Rows from block 4, named by matrix and row number. Rows with one number belong to one attention dimension. Each number is 500 + 50 x the weight over its row's rms, rounded and kept within 0 to 999. All counts start at 0. Numbers have three digits each. After the name is the row's rms in percent of the matrix's.
# v: attention query, key and value (stacked) (model.blocks.4.attn.qkv.weight, 864x320, the v third), inputs 0-106
# proj: attention output (model.blocks.4.attn.proj.weight, 320x288, transposed), outputs 0-106
v.154 078:394585500500500641500500500500500463500500500500500500500500500441500500500500500447500500500500500500500500500500500500500500500589428569500500500500500500500500396460500599500500500500500420500500417500500583500629500500359500500500500500500500500500500500500500500500641500500500640500459500500500500500500500500545500
proj.154 074:576435500500360500500500500500500351500500580610421597378500500500500500500500500500500500500500376500500500500469500500500500500500460500500500500397500396500500500500500500500500500500500500500582500500621500500500500609500500500500500589500601500500500500500500500334336500351500500500500500500500500538500500500500535
v.155 079:615412500535500500500500500500500500500500500500500500500665645500500500500587500500500536500404500380500589437500500500500500500500614500500500500500386379500500500500500500500446500500500303500409500500500500447500500500500500500500414500500500500500500500500500500500597500500500500500500598500500500500500500500500500
proj.155 088:385500500500500500384603500628586500523500500500583500500500614500500500500500382500533583500500500500371412500500500500500500500500500500500500500500500500427500500500500500500573500500637614500583422572500500500500500500500500421500500500500500500500500558500560561500500553500500500500500500423500423623500562598500500
v.156 071:500500500500500500500616567500500500500422438586500500500586500500500500628500500500525500500500500500500500500500550500478500500500308500500500500577500500500500500500500500500500383500500500500556500500500618500590500500500500569500546500500500500500500500500500500392432593500500500475500500500500500597500500500594500
proj.156 080:500383500500385500438500500500500500500500500500500500500500500416500500399500500500500500500500479500416340500500500500500601500500500500500500500602500500500500407500500500500500500500586500500462500500500500585500500500500500500500377500500500500500404500500500444500500500570604500500500575500572500500401500425574500
v.157 074:417574500500500500500500500500423500500500608500500391404349500500500500500500500500500500500500500411500430500500500613393500500540500500500500500500500534445421500516500500500500404500610500500500603434500500500500449500500500500376500500558500500536500379500500328500500500500500500500406500409500603697500500500500500
proj.157 078:548582500562500618500500436500500500500563500500500500500500379500500500580500500500500500500500500621500558457500500500500500500545500500500500500500500429500500404500417500400500500500500500500500612500500500500500500500500500500458500500500500421434500500500500500500500500500500500500500500534500500500500400500500500
v.158 071:500500500500624500500500500500500500314500500500411500500500500500500566500609500500500500500500500500500373500500432500500500436500500500500612500500500500500500500500500500500428500500500631500500500585500500500500500456500500500500500500500500500500500500401500500500500500563369401500500585500500500500500500500650500
proj.158 081:500500500500500500500500604398500607500500404500500500500383500500500500500500500500500500500500500500500576500500500500573500609500500435586500500500500500500500500414583500500572500500500500500500626500564629500500500500581500500500344500500500500500500536500500500500500500500500500500500500500500500500500500500597500
v.159 091:500416500500500500500417500500372536500533431500500500500422500500500500347356500500468500676500500500500500562648500500453500500500500500500500500609500500500585500500500500500500500500500500500500500500392500500422520623500447500380500500500500500409500500500500462500500457500500500500500384500500500500576525500500500
proj.159 086:500500390500500500500500500580500500500500629500500500500500500500500500574470500500603500500500500500500500500500500500500500500500436500500500500500500500500500405500500500434500500500421380577404500500500500500500500500500500500500500500500500420500500500561683500500500568500500500669534500500500456500543500500500500
v.160 081:500500500500569500500589500500500500500558427500413531500500500500500500500559500500500500500500500500500500500500500500500434500500500376500602500500544308500377500500500500500500500500606500500452500539500500500576663500430500500578597392500500595500433573500500500500443380500500500359500500500500427500437500500445500
proj.160 091:500500601500500539500500591500500555500565500424500585500399500500500500500446350500500500500500500500500500500500500500635433402500500500500500500568500500500500553428455500500500500500577578500500391585611633438500500533500500500633372412500647573500500500500500500500583500500500500500500421500500500500429500500500500
v.161 088:500500438560500500500471500500500500500500500500500500500500582562500500617500500500444251500559500500567500500425500500500500500500393500500500500500500500500500382432500500563500500500500430400579500500500500500500500500500571431500500500500500500500415500500418500500500500500500456410376561554500500638500500500386500
proj.161 091:500500500500500500640500500500500500500575452405437620500500500676500500500500347563500500500559500500500355500500500500500426500500500500500500500500500500500575500589500500422410412500500500500500356500500500500591500500500500500500500617535500500500500500586382500500500381500500401398500500500405500629500597500500500
v.162 082:500500500444500500500500500500500500500347412500500500500657304620500500581500500500500467500500500500500500430500500500500500500500500500500500500500500500500500500500595500540605500500500500500500500500452500500500500461541500408500500500500395500500500500426500546500500500500586500500500500500500500663500500500435704
proj.162 095:500500500500500500500500500500500500500500500500500500500500500598453500500500500500500401500500500426500448543425500500633500500500500500454500500500500427500500500500500500500362500500500461444406500500500500362500500433452452598500500500458500461500500500500500500500500500500500500500366500500500500631444500389500551
v.163 070:500500500500500500500500500500500500500500500500500500500500500500405500500649416500500411500500500500500500500500500500500500500500355500645500547500500500500500500500475500500500500500500500500500500500500500500500384500500500500500500500500500500500354577447500500500500500500550500672500500500500500595500500500610500
proj.163 081:500585500395347500500439500500500500500500500500500500500500399500500500500500409410500500500500500500500500500500500500500500500500611500628500500500433500436500500608500500500564500500349500500500500500585500500559351500500500500500500500622500596500500372500500500500500429433500636500500500500500500500500500500539500
v.164 086:500569500500500545500434648500500500500500500427500577600425591500500500500500426603500500500463500500500500468500500500480500500375500669500500500404500500500500500535500500500500500547500390500445386500500544432500594641500500500539500500500500500500500500500500500500605500500500534500558500500500465374500500417500500
proj.164 097:500438500500500500500462607500500380464500500608445500531500500500500500500500500573372500451500500500500550500417500428500500500571500500500500500500500500500569500500500445450500500500500500500500500500621576500500500593500500500561500614602500500500500500621500500692500447396500500500371500500377500500586500500500500
v.165 092:500428500500500500500500562500500500665450500514372500500500500500500425500500500500500682500607500500500437500500500500500360447500419500444500500500426500500500500421500500500500500500609575500539500500605500500586417500500500500500500558604422500419500500464428500597500500500500500500500500500500500500500500500373568
proj.165 093:500500633608402500500500500500433500447500500500500500500357500500500500500436500407500500378397606500617500500398500500634500500500500392500500392500500500500500500500500500616415500500500416500500500500500500500500459500500500500569658500500424500500500500500500500358500500500500500500500685500441500500500395500419431
v.166 092:500500500380500500500549578500500500551500500386500500500528500500500500500500500500500322622500500500500500597500500459500500500641433500500500500500500500552500500500500541500544500328314500500500500463500500584500574500500500557500500500500500500500500446500500500500601500500500500635413448500500500500500500500500500
proj.166 095:500500500623500500559500547451500445500500525589500500500614500500500500500500500500412500500593500500500500500500500500500627500550500500500500500500500586565500500500571421500500604500321622500452500500500500500500500500500500416500549500599500500500500500500500500500431592500500500500615500500500500416367406500500589
v.167 076:427500500500500388620500500500500386668500500591500500500500500500500500500500407500500548500369500500500500500500500500500647500500500500500500500500558500500567592522415500500406500500500500500500500500500500500500500415500622500500401500599500500249500500596500500414500500500500421500418500500500500500500500500353500
proj.167 093:632500500500591500500500500500500412500500581379500500500500500552500581660500439415500500500563500500500500444500500567500500500538500500542317500500420500407500500374500500500500500500619500500404500564500500570500500500500500424553500500500426500500500500500500500500500500500500442500500500500500500582500411319456500
v.168 077:500500500500500500500500500440500500356500411500640627500440500500500500575500500500500386582500500399500500500553560500500500500500575500500500500500500500500500500500425500500377500500401500500500500500500500500500500500500500500500500500500580500434559500556500500500500500500500500500500500500500500423500500585500671
proj.168 076:500500500442604500530500500500500500500500500500500500500500500500500412377443500500500389500449368500500644500500500500426500500500500500568500500568500500500413500500616500500608500500500571500659500500500500500500500500500602418500441500500500500550500500500500500687604378389382500575500500500500500500500382438500612
v.169 072:500500500500500443500500500500500500500500500500500500500500500529500500500500500500500500364500500593500620337500500500500500422500500500500500392500500500643500395500500500500500500429650557500500500500500500500500500500500500389500500500500500576410500500500500500500500500500500349500500599500500500500500500500500500
proj.169 096:601382500500547500500500418500500500500409500500500500500411500500500500500500369406500329500500500500500441500383500500500500500500500500500500500500500500500500500500500542500500500500415500500500500500500500637500500500500500500500500500500500500500500500500500500500619500500500500558500500500397622500500500500374452
v.170 083:436606500435500500500500500500500500500457500500568500574500500585500500500651500500500588500500500500421596500619500500500500500379500500420369500500445500500500500500500624500500500500603429547500500500500410500500424500330500446435500500418500500500500500500500500500500500406500500500500500500500500500500500500439432
proj.170 086:565500500500500500500500500500500500500500500500500391500500500500500500500500500500500500403500500500500556500500500500500500500500500415500500500500500500500421500500500461500500500500500500500500500500395500500435500500500500500500500500500500614647500562453500500500670500677500500500395500500404453500500437500439500
v.171 087:571500568636576500500400500500500500624445500500420500500500565541500500500590500500430500500500500500500500500500500500500500500500500500394500500606500500500373500500500500573500500500500500500500500500596500500500500500519500500500500500500500438500500374335500500500500500500500390500500500500500500500420500378500500
proj.171 094:500650500500500500500443385500500500522500415581500500500500500500500429500500500448500418448500500500500500500568500500500500500579500500435500500500500500455500500500500500411500500500393500500414500500500500600538500500500500500500500500500551500451500595567435415500500500500500357500500500410440652500436500758500388
v.172 070:360500500500500613607500419500500500379500500500565500500500500500391500338562500500500561500500500500500446500500632500500500500585500500500500500500500500500500500500500411500500599500500500500500500500500500500500610356500500500546500500571500500500386596500690500440604500500500500430456500500500398500500500500561500
proj.172 098:500500550589554643528500500500500500500541500460500624500338534610500560500500500500417500500500500500500500402500500500500500500500500563500500500591500500500500500500418500500617500500567500500500500500500500601500500500500500500500500500500500500500500500500677500590500393500500366414500500595500500406500500500647500
v.173 076:500500500500500500621500500500500422500500371500578571500500410500419560500414586500500353500500500500500500500555500500500500500500500569500500500500412358500500500500500398500500500500401500500500457500500500500500500500500500441500500500500500500500500412500500500500500635500500500500546500626500500500500434459404500
proj.173 083:580500500382547500578384500500500500500500500500500404500453500565500500571400661500500368500500660500500500500437397500500500500500500500430500500500547500624516500586500607500500500500360500500500500500461500500500500500500500630500500500500500378537500500500384500500500500429404500500500500500500500500500500633500500
v.174 085:500500386454538500500500500500500500500500613500500500500615583428500500550500500500500373595500549500500500500557653500500500500500594500418500406543500500500500500500409500500500500557660500500500500500500500458500621500500500428500500644500500500500412500500500500543500445500426500339401457558500500500500500500500500
proj.174 099:398500500500408500611500500500500500500534292500500500500601500500500415471500396443558500500500500500500500500500500500500500500500500391500500500609500408625500500557500500500500500500500412500500396500500577581500500500500367500500500636500500500500500564500500500536500500500500500500500500463500428571482500500500500
v.175 075:441617535500500500574500395385500450500500470500599500644500500500500424299500500500500614619500500589560500500500374500419500500406500587500602421500500500500500500629500558500417500500500500500500500500559500500500500500500500500649500500500500500662500500500500433500500500453500605500500458500500411500500500500500500
proj.175 088:643500500500500387500500500500500500500500500500500522500436500500634500525500500500500500408500500500541500500500565414500500500500500690500402426425639500500500500500500500500605500500500500500500500536500500550500538500500500500500500500500500500622500500500500500500500500500500500500500500500500500360500500585500417
v.176 095:500500396500416500500500500500427549500544500662344500500500578500536500500500500500500500559500500427500500432626500438500608500372564500478500395448500500500609500633500565500546500500500365500534500500500500500500500500500500433372600500500500500500421648500500500500500500609500500500500500586500500633500438500500500
proj.176 099:500500500500500500500587500500407500500405500416500500611460500500500500500500500500500500500500500500500500608500553500500500500500500500411500500412500560667563564444500500500541439500546500500419500602500500500500500500500500500434500500500500500500500500500500552660500500378500543500500556500500500500500500500500500
v.177 084:500500500500500385364500500500500500407500436641500416412500500500500500500592500500500500500500500500500500500392500500565590500568500614500344500500561622500500500548500452370500500500574500500500500500500500422500500608696500500500500500500638500500500432566500459500500409500500566500542500500500500500608413500500500
proj.177 086:500500500500500500500550500568500557500500500423500500500606500500618500500500500500601500500320500500552380500500539500500500500500500500500500575599500500500500395407455564500500500500500500500403405500500500560500500500500536500500572500500500500500369449619500565500500500500413500613557607586500290548632657500500500
v.178 078:500500500500500571500578500500500500500500500500500500500650500500500500500500500655500500500500500500500500500500500500500500468500335413500500500500567500500500500432428500500546500500500500500542377500452500500500500539500324500500500575500500598500699500500500623500500500500674500562500420500500500500500500500374500
proj.178 084:500500500500382514525668500500500500500552500500500500500500500458500500500432500500500500500500500543455436500500500500500500356500500347500500500500500500500500500500410500500500420500426500500500453570500500445500500542500414500500500500500500500500553500500500500500500607413500364500500500500500500500500500500416477
v.179 081:500445500500406500500500608500500582500500500586566500500571500500633500592660500500500633565412500500500560500500547625571500500500500579500378394500500431500500500500500500500500416500500395500500500500500500500451500500500500500477500500500500500403329380500500500500500549500500452500379500500500464500500500500500500
proj.179 094:500376500472580500500500587585607437500500500437500500500500500500500500442500340500500500500407500459500500500500500500500500500500500500500500500562500500415500500413500500500594500500611500500500287500500500543500500500500500500500500500500500587500500500638567500627500500425500322500626557409500310500500500500447500
v.180 088:549500500437500500419564427429500500500500500500399500500500596500500500336500416500581500500538544500500500500545500500500574500500500500565423500452500500500500500500500500500500500500500500500449500500500500500500411500500500500500500500500500613500359500500538599500428548444596500500500500381500500500500500660568500
proj.180 109:330530500500445500500589500605500500500500421544500458500500500500500589500500500377500500407500597446500409500421500401500500500500500500567640500367500500500583439500500500500500500500500436500500500500500409500500500500500500500421500500477500500500580425567570515500500500500500500500500500563500500500500500355618500
v.181 077:500500500500500500500500500454500451500598500403500500442444686500500500500500500500500500500500500500500373363427500500500500500572500500500641566426657500500500500500500500500500500500595371500408500500581500500500375500500500500500629500500500500500419500630500500500500500447500500500500411500395411500500500500500500
proj.181 100:415500500500500399577500427641500500500500500525500619500500500543500500576545336500500402500554588500500500500500500368500500500500500500562500500390425500637555500500500500500500500500500500500569609500500500500500500500452500558447500500438500500500500500442500500500500500500500412622467448500403500500500630500500405
v.182 074:500430554500500500500500500500500500500467500618500500500690500639629500500500500500500500500500585500500500500500593500500500500500500500500500362500500500500500500533500500500500500500683540500500500500500500377455500350500576500543500417500500500500570363500500500500439500500500500366399500414500405500500500500500500
proj.182 096:500500500466500500500500568549500500500500500500570500500439557542623574550500424612558500500500500500500430500500500607392500500500500574439390500500520500500500500500500500500500646500610500500360500500500405500574366479500379500500500409390458536632500621500500500500500500500500500500500500500500424500500605500555370
v.183 095:418500500500500380500500500500500606500447500500454500566579500500500500500500387500500342500500561500500500592500500500500500500421500500500570500548500415378500382500500500645500500474500453500455500428500472500500500399500500500500500500500500404500500540380500500500500392500500500500500582538500500500500500500500582
proj.183 098:500500605500500500500500500500500500500484500500500500500408500500500500500500500531500454500500500500419500500500500459500500500500500606500500431500500500440500500500432433500612426437385500500544500383500500500500500500500500500500500500500420500500500500500500500500500500620611584377545500500500639500500500500500500
v.184 082:500500500500500500500500475547500561500500500500500593500583500500500395500627500500500458538500500500500543500600500546500500500649567422500557446500500438500382500577500500500500500500500348500500657500500500500500500455500500500500500500500500375500366500362500500551500406558500500593500500500500500500440500500500500
proj.184 092:500500500500500567594449500500500576500407500500500578500500417500500500500500500500428500500500500475500500500500500396545500500424438417596500500593558500500500500500500432569537500500500500500587500500500500500466500500500595500500390500598550500500588578500500414500500500420500500500500500588500550635362500500500500
v.185 085:500500446500500500500500500500587500500500448500419500500647449500500500598500500500500500403576500500500578500500500546500500500500500614500500574500500500601500454500500500500500623500500500500500500500500500500500604500500500630381500500500500500500500500500500500500500413500500558500500500444500500500500500500625500
proj.185 099:500500440399500500500500500500500446500267500595429500583500500441500422500500500535500500500500500500500500500379562404384500500500500500500500500500500451500500378500500500500555500500500500500500500500500500596500439500500500500500500587500500500642581500500500500441601539500500598500500500500500399500626421500574601
v.186 079:500500500500500500500500500500500500500500500500500420500366610500500500657500500500500500500500500500500500500408500385500500554500500601439500463500412500565397585379500500500619500500500500500500575500500500500500583500500500500500500500500500500500500575500500460500500500500580500500500500586500500561500614500500546
proj.186 078:500500500500434500500500500500500500500500500500500500500624647500500500483500500500500500500500500562500394500406500500500500557500500500500500500500500500500500558520500500500420500500615294500558290586500500558442595500500500500500500500500500433500500500500421738603500500500500500592500500500500388500500500500500500
v.187 084:500384616500367557607500500500500500567379490500500560500553500500619382500500570500500500435500500500500500582500500500500500500500500500500500500390500381500422500500500500500500500500500540500500500500500500500500386398500500500500500384599500500639500434326500440500500500589500500500500500500500577500500500409500607
proj.187 095:500500500500500500500500500584500500500500500500500500564357500500500534387500452634523402500500500500500500500438500500500500500556556500500471500426500393500585500500500500500585500500437500500500500500500461445500500500500431500598500401367500500611500500500545500500520500342500438500500500500572500513500500567403500
v.188 082:500500500500500500500500500500500500445500500500452355500500500500500500621544500500500500500567500500500500500500500500500500500577500500614581500500500500500500436500500500500500500500421500500500500500353500500547500500500500500424500500500500500400500500500500500630588500596500500416500500500500500579442500500382500
proj.188 092:431500575500500500500500500500500500500500500500500500405500500500578500355500500439500500500500400500500500518568500500500500500395474500500500500500500588379420424500500470547416500500500500500500500500617500500500500500500622500500500362611500500500500500500579500376434500411442500500500500500500267565423500425411500
v.189 079:566404500500500500500372500500500402602500500500500500337500500397500500500500500500500410500500500609500500370500500595500500500500500397418500443500500500500500500500589606444563500500445545500452500500500500500500500500560500322500500574500500431500676500500500500388500500500570500500500593500603353384500500372442500
proj.189 099:446500500500500500500409500500500500500500500637553386500500500500500500500500500440500374397500500500409500463528500500561642569500500376408500377500588581500500500500593418597500500500500400500637500455500500575500544500500500500366553454404500500500500500500500605630500500500500500500500500500500409500500416500500638
v.190 092:500418415500500500500500500500500500500500500500500558500557500434500500500606500500588500553500500500500500500500500500500500500346500500500500500602572500500500500580500500500500611500500315500500500365500500396500500500500500438500500500500500595500417413500500372601500500500500500500500605500500500500449500500402500
proj.190 082:500500341500443500638500587500500416597500500500500390500500500500500500500410500500500500500500547500500596500564500500500500500500524500500500417650500500500421500556500556500500500500592500500500433427500500597500500500500500500500500500444500500500448568312500500274500500500583500500500441500500307500500500500500500
v.191 086:566422500370500431500549500500500500500500500500500541500500578500500500500500500500446500500500500594583500365500500500500500500500500500500385500500500500500500443500500500500500500416623500500500500419500500500500500448500500337657500598595415500373500500578592447500500500500500500384500500560500500594500500500500417
proj.191 092:447500500424556500500645413449500500500500500500500500500500500500500500500500457500500500500606500436500454564500500387500500500500500500500500500473500570624500500500500602500500500500634341500500500423500500567500500500500500665578500707693500500500500449500605500500623500500424500573500500500500500500500589500500500
v.192 076:500500400500500500500408574500500500500500559500500360665500500394555633500500500500500500500500443500500500500638651500500500316500583500500611500412500500500500500598500500608500500500500500500564500500500500500500500419500500582500500597500370500407500500500500500500500645500569500500595500462500643500500500396500500
proj.192 071:614500500500500593500500500500500500500435500500500356500500500500500500500592500500500500500662500500500500500500500621500500500500500500500500500380500500500500500500500500500500500500500500500391500500420551500500500500500500500500500686500315500500500500500500430443500356500500500500443500500500500657500500500368500
v.193 053:500500500500500500500500500500500500500500500500500500500500500500500500500410386500500500500500500500500500500500405500500500500500500663500500500500500500500500500500500500650500500500500500500604500500500381500500500500500500500500500500500500500500500500500567500500500581500500401332534500500500500500500500500500500
proj.193 069:500500500500500500500500500500500500500500500500638500500500500500500500500500298500500587456578500500500500500500455500500500500620500500333500500500327500500500500500500500500500617500500500500437500500500500352500500500500500500389500500500254372500500500500500500500500500542500500359500500500500500500500500500500500
v.194 064:500500500500580500500500576500445500632500600500500638500500420500500500405500500500500500500500500500500538500500500500500500500365500500500500500500500500500608500500500500428500500500500500500500500500500500500500578500500500500500434500500500500500568736500500500500500500500500500500500500413500500500500500615500500
proj.194 077:500500500500594500500500500500500500500500500500400500583407500500500500500500500394500500423500500500500431500500500500500500500500500500500500500500500500500500500500683500500377500487612500500500500500500500500500629500500500500623500500412500500500500500500500413557500500500424500500500500383500569500500500447365397
v.195 083:500500500500500438500500500500420500500500413626500500500500500500500500500500500416500367500500500500500500500500500500500500500500500574551500500403500567360500500500500500500500371500500649500500640500500500500500500396614500434500500376500500500500500621500500476500500366500421500500500500609500398500500500500447500
proj.195 097:500556421500430500500500500500500479500500355500500556500500371565500500500500500500500468500500500500500571500664500439547500399500500500569500500500500638443500500500500500500500467588500500500500601500500500500500500500571500500500410400500500576500500500415315606375500500500500616375500500500500500500437500500426471
v.196 072:347500386581500500500540500571500500500500500500500592500500590623500417500500500500500500581500500500623500651500500500500500500500500500399500363500500500500500500500403500583595500500702345500500412500500500500500500500500500500500500500598500500500500500500500588500583500500500500361500500500500500500500500500500424
proj.196 082:500500500559586500500500500600500500407500500500500500500383500471500573500500500500500376500500500392500500500500500500500500500500618500500500500500404664571500295500500500500500553500500500500500399500500500634500500500500500408500500500500500500500500576500500500500500500684500500500500500500500425351500500500337356
v.197 068:500500500500643500500640500500500500500500500500500500500621500500500500500500500386500500500500615500500500500577500500500500500500393500500500360500500500500500446500500611589685500500500500543365500591500500620500500500500500500500500500500500500582500592500575500500500500500500549407500500500500500371500500572500343
proj.197 086:500500500500500500500500500500500373500548500500500500500577500500639539500500500372500500500345500500500500500500500622500500500500500500500500428500456500500500500500500425560500500391500367500500361500500559430500500500392500500500500500500500500500500500600500602500334500500579500500572500500500632500500500402500474
v.198 074:391500500500500500500500500500500500500500350500500500325533500500500555500500500423500500348610568349500606500628340500500500500365410500605405580500500410500409500500500500500500500500500500500500500403500500500500500500611500500411361500500412500500500500500500500500500500420432363500500500500500500500500500557500618
proj.198 084:500500500500500500500500500500500603500567500500500619500444500500650500500472500500500500500611500500637500500555500500561500345500586500500500500500500676500500500500500500500500500500500500500500588500500500635500500500500500500500628500543500500500500500500415500574500500597500500500500500500500500399500500500500500
v.199 062:500500500500500500500616500500587426500500625500500500500500500500500500500500500500500500500500500500500500500500500500397500500500500500500392412500500500457500500500500500500500500585559500500500500500500500500500599500500500500500500500500500500500500441500500500500332632500500500500500500676500500500500500575500380
proj.199 069:500500500500500500500500500500667430560427500500500500426500500500500500500500500500390635500500500500500500500500500500500500500500500500500500500500500500500500500500500500500388500500500500500500500500500500500500500500500597500586500500500500500632500500500500547500500500500500500420500500500500500647500500397500500
v.200 074:500500589500500590500377500500500500454500431500500500500500500500500376500500500500500500372659500500500500500500500500500500500500500500500510411500500596500500500500500437500500500500500500618500400500418500601599396500500500405500591500500500448500402500500500500500344428500500500621500500606500500500465500500500653
proj.200 086:500500500500500500500500500434500500500500500500500565500381500500500500500626627500500500500500500500500500500500500365441500500500500500372500425500500500375500500330533402500500500500500500500500455500500403464500431500500661500617362418617661555500500500500500500500500500500500500500500473500500500500500372500500500
v.201 069:377500500500500500589590424500500500500500500500500500500500500500613500500500500500550500500500500580500407500500500500500500500500500500500500500500500599500500500500566500500500363500500500500500500500500500500500466500500500500295500500500500500500500475500500500500500500594500500500500500598500335500500500500500500
proj.201 081:500500500500500500500500360433382500500500500500500611500500385500500500500500500500500500500500500500412500500500500429500500631615500500500500500500500500500500500500500500500500500375500500500500500500500624377559500500500500500262412500500500500500577500500500595500500655500500500500500500500500398500500557500500500
v.202 076:500500500500500442500636500500500622500576500500500601500500500500500500500500500500500613500429500500500500500500500432500500500500500500500560605595500500440500500500500500415500384500500379367500500500500500500500500392500500500561500558565427500500500572426500444500500500500555647500500500500500500500500500500442500
proj.202 080:500500500500500500500626500500596568500375500367500368500500500444500594500500390500500500500500658500500370500500500500500500500500500500500500500500500563500500500500500500500500500500700438461500500500500500500500500500500500500612432500500500623500500500500418500420500500500500500391445500500500344643500500500500500
v.203 079:500500500500500500500408500417500607500500500334439500400500500500500500500500500500500500500500500500500371500500630500412423500689458321500500460500617500500500500500500500436500500500500381420500500500459500421500500398500500500500500500500500500500374398500500500500583500500500500500441460439581431602500500500440722
proj.203 080:500500500500500654500304500600500500500500500532381500500500500500500386435500500646500461500500500500570531500500342500500500500500500425500500500500500500500500500500500500500559500416645500500500611500500412557500357500500500500500500500500622500500375500500500500500500500500642500500500500500610404595500500500500500
v.204 064:594500500500500500500500500500500500500500500500500500500500500500500500500500500500358329500500500500500500500500500500500500574500500437500500500500500500646400500444500500500500500500500444500500500500500500500500386500597500500500500500588500500442500500423500500572500433500500500500500500500500299500500500500411633
proj.204 078:447500500500500500500500655447500500500500500500500500500500500500500500500515500500500337431445500500500500364500500500500500500500500500500346500500500542500500500500500500500425500500343500500500396500413394500500500500408500500500500402548500500500500500631500500500500605500500500408500562500500447500500500500395579
v.205 066:500500500564500500500500500500500500500500500500500500500500500500500299406500500500500500500500500500500500500365500411500603500500500500500500606500598610500500500543500500500390500500500500500500500500500500442500500500572420500500500500500500500500500500418616500385624500500500500500500500500500500500636500573620500
proj.205 080:500532500500562500500500655500500559500500500572500500500296500500500601500500546500500500500500500500500500500500500500378500500500603500500500546500500500500500500469500500500762500634500500500500500475500500614500500500500500500579500354500500500500500570500500584636421500478500500401500500444500624500500500400500500
v.206 073:500500500500500500374500500584500500500500422500500500500500559500500393569500500500500380500500500500500500500500500500500500500574500500599500500500500500419500500404386500633500500500500500500500629500500500500408426500500500500500500500500500500500500500500500500500500500500500500500500642500500500500500500500500407
proj.206 082:500500500593422600500500500500500648500500500410500500500500500548356500500584500500500500500500500583500500500545373500500500500500500652593588500500500419448461500584500500500655500500500500500500500500465500500500500401500500500500601419643500500500500500500500500599456500500500500500500500500500537500500500500429500
v.207 077:500500500500500500500500500500359548500520500500500574500500500500500500500571500500500431391500500500500500500500500500500500558500500500500500500500500500500415500500500398426500619500500500500500500500500597407419672500500500500500379500500500437500457500614500540500500500500500500500500500500500411569500500414500595
proj.207 075:532402500394500500500500686500500500500500500500500500500500500631500500500472371500500365500500500500500644500500500500500500500500500403500500500500500500300434500428500500404574500500500500500437500500500500500500500500500435500500500500500500587500456500394500500500500500500500266500500500500500317500500500500500500
v.208 064:500500500500500500626500500500500500500500500500500500500500500401564617500551500500500500500500356500500500500500640500450500500500657416500500500500309500500500500500500583394352500500500500500500500500417500500500347500500500664500500500426500432451500379588500500500500500500500365500500500500433644500500500500500500
proj.208 068:500500500500500500500500500500420500500500500500500394500500500424500500500456500500500500500694500500500500611500500500500500341500500570574500500500500500500500500500500500500500500500500500500500500388500500521500428500500500500585407500500500500500500500395500500500500656500500384500500500500373500500500500500500500
v.209 071:643500500500626500646500500500622500528500380500549500500434500500581500500500500500500500500500500500500409500375500500500500500584436500410500404500500500693500500500500500500500394500500500462500624500500500500500500500500500500500500500500500500500500500500500573500500500500564500500607500500500500361500500500500500
proj.209 094:500500500500500500500500500500463500500500500635500500500500500500500500458368500500500500500308500541500500500500500500421500500500500515500500500500500500457500500581500500562500500500407500500460500500557500500500500500448500500397500500500500500500387500500500500500500557500500500500500500500500500600500677532500500
v.210 065:553500500500500500500500500576500406500440500393500500500300500500500500500500500500556500500500500500378500500500500617500500500500500500382500564500500500500500500500500500500612500500500500500408358500500500500500500628500500500665569500398500500500500500500500500500558565323500500500427500500500500500346500500500500
proj.210 073:500500500500500500500500500407408500421603500500500500500500500500500500500500629500500299500428500572500500500500540386500500500500500542346500500500500500500500500500500500500333500606500500500534500500500446441500500500500500500500500500500500500567412500500500500500439500758500569500595500378392500383500500500500500
v.211 068:500500500500500500500500500500500500500500657500500500500406500500500500500500500500500381500374366500500500500422500403500425500500500500500500500500444427500500500500500500412500500500292673500500588500590500576500500621646500500420500500500410500500500500500500500500500500500500500500500500641500500500500500500603500
proj.211 077:500500500467586434500500500500500500500500456500500500500500500500574500500500500500500500500500500500500596500500500500500500500500500500500500500500591500500500551500500621612333320500500500500500500500500500500556500500500500500402500500500500500372500500500500500500500500500500500500500500536500500500500500500500403
v.212 063:500500596500500500500641500500368500500500454413500441500500500500500500500500500500500500461500500631500500500500500500500422500500500500438500558500500500430500561500500500500594500500500500500500500500422500500500500425500500500500500500500500500572500500446500500500598500500500353500500500500500500569559500500336435
proj.212 086:500608649500500500500500500500500500500404500500500500500500500500500500500500500500500500500500615435500500551500500500500500556500500500500500500500500500553500635500500500500500568500603500500611500500393500500457606500456500500452500500500500577500587500500500500500500500500500316500500500500500500500500500500337361
v.213 057:500500500500500578623500500500500500500500500500624500500500500500500500500500500500500500548500500500500500500500500500579500500591500500500500500500500500500500500264500500500500500500500500500500612500500500566500401653500500500604661500500500500500557500619408434500500500500500500500500500500500500500500500567500500
proj.213 075:500442500500500500500358500500431500391500500500572500402500500560500500500500500500593500500500500500500500404604500547500500500500500500500619500540500500500540500596500500500500500500500500500500500559500500500500500500500500500500500500567500500500431500500325500500500500500500500500500500500474500383500320500500672
v.214 066:583500500440500500500500500500500500500500548500500500500500566500556419581500500500500500500500500500500500500500500384500500575500500500500500500500500500500500500500500500500500619500500500500500500500500500500500500605500500410500500500500500653500500500500500500500500367500500500500500356500652500500500625500500553
proj.214 080:500500398500500500500585500500500500500500500500500500500605500500500500500500500500500500500617500500416500500500500500500500500500500500500500363500500500393500500500500500390449500500603595500500500500500500500447500500500500500562500500433500500500500500500500500500500500500500500429623500500596588401500396630500500
v.215 062:500500500500500500500569599500500500500500610500500500500500500500500500626500500500500500500500500500500500458500500569500648500500500500500500500500500500500500436359500500500500500500500500500500413500500500500500500500500500500500500500500500500500500500433500640500500500500500674500626443500500500404500500500669500
proj.215 093:500500500500357547418585446656500612500500456592500500500500426449551500500425464628500500500272348500500500556393500345417500500411500500500500500500390500500500500500500500500500500500353500500500500500500500500449500500500500500500500500500500465500440500646500500622500500500500633500500500500590500500500500500688645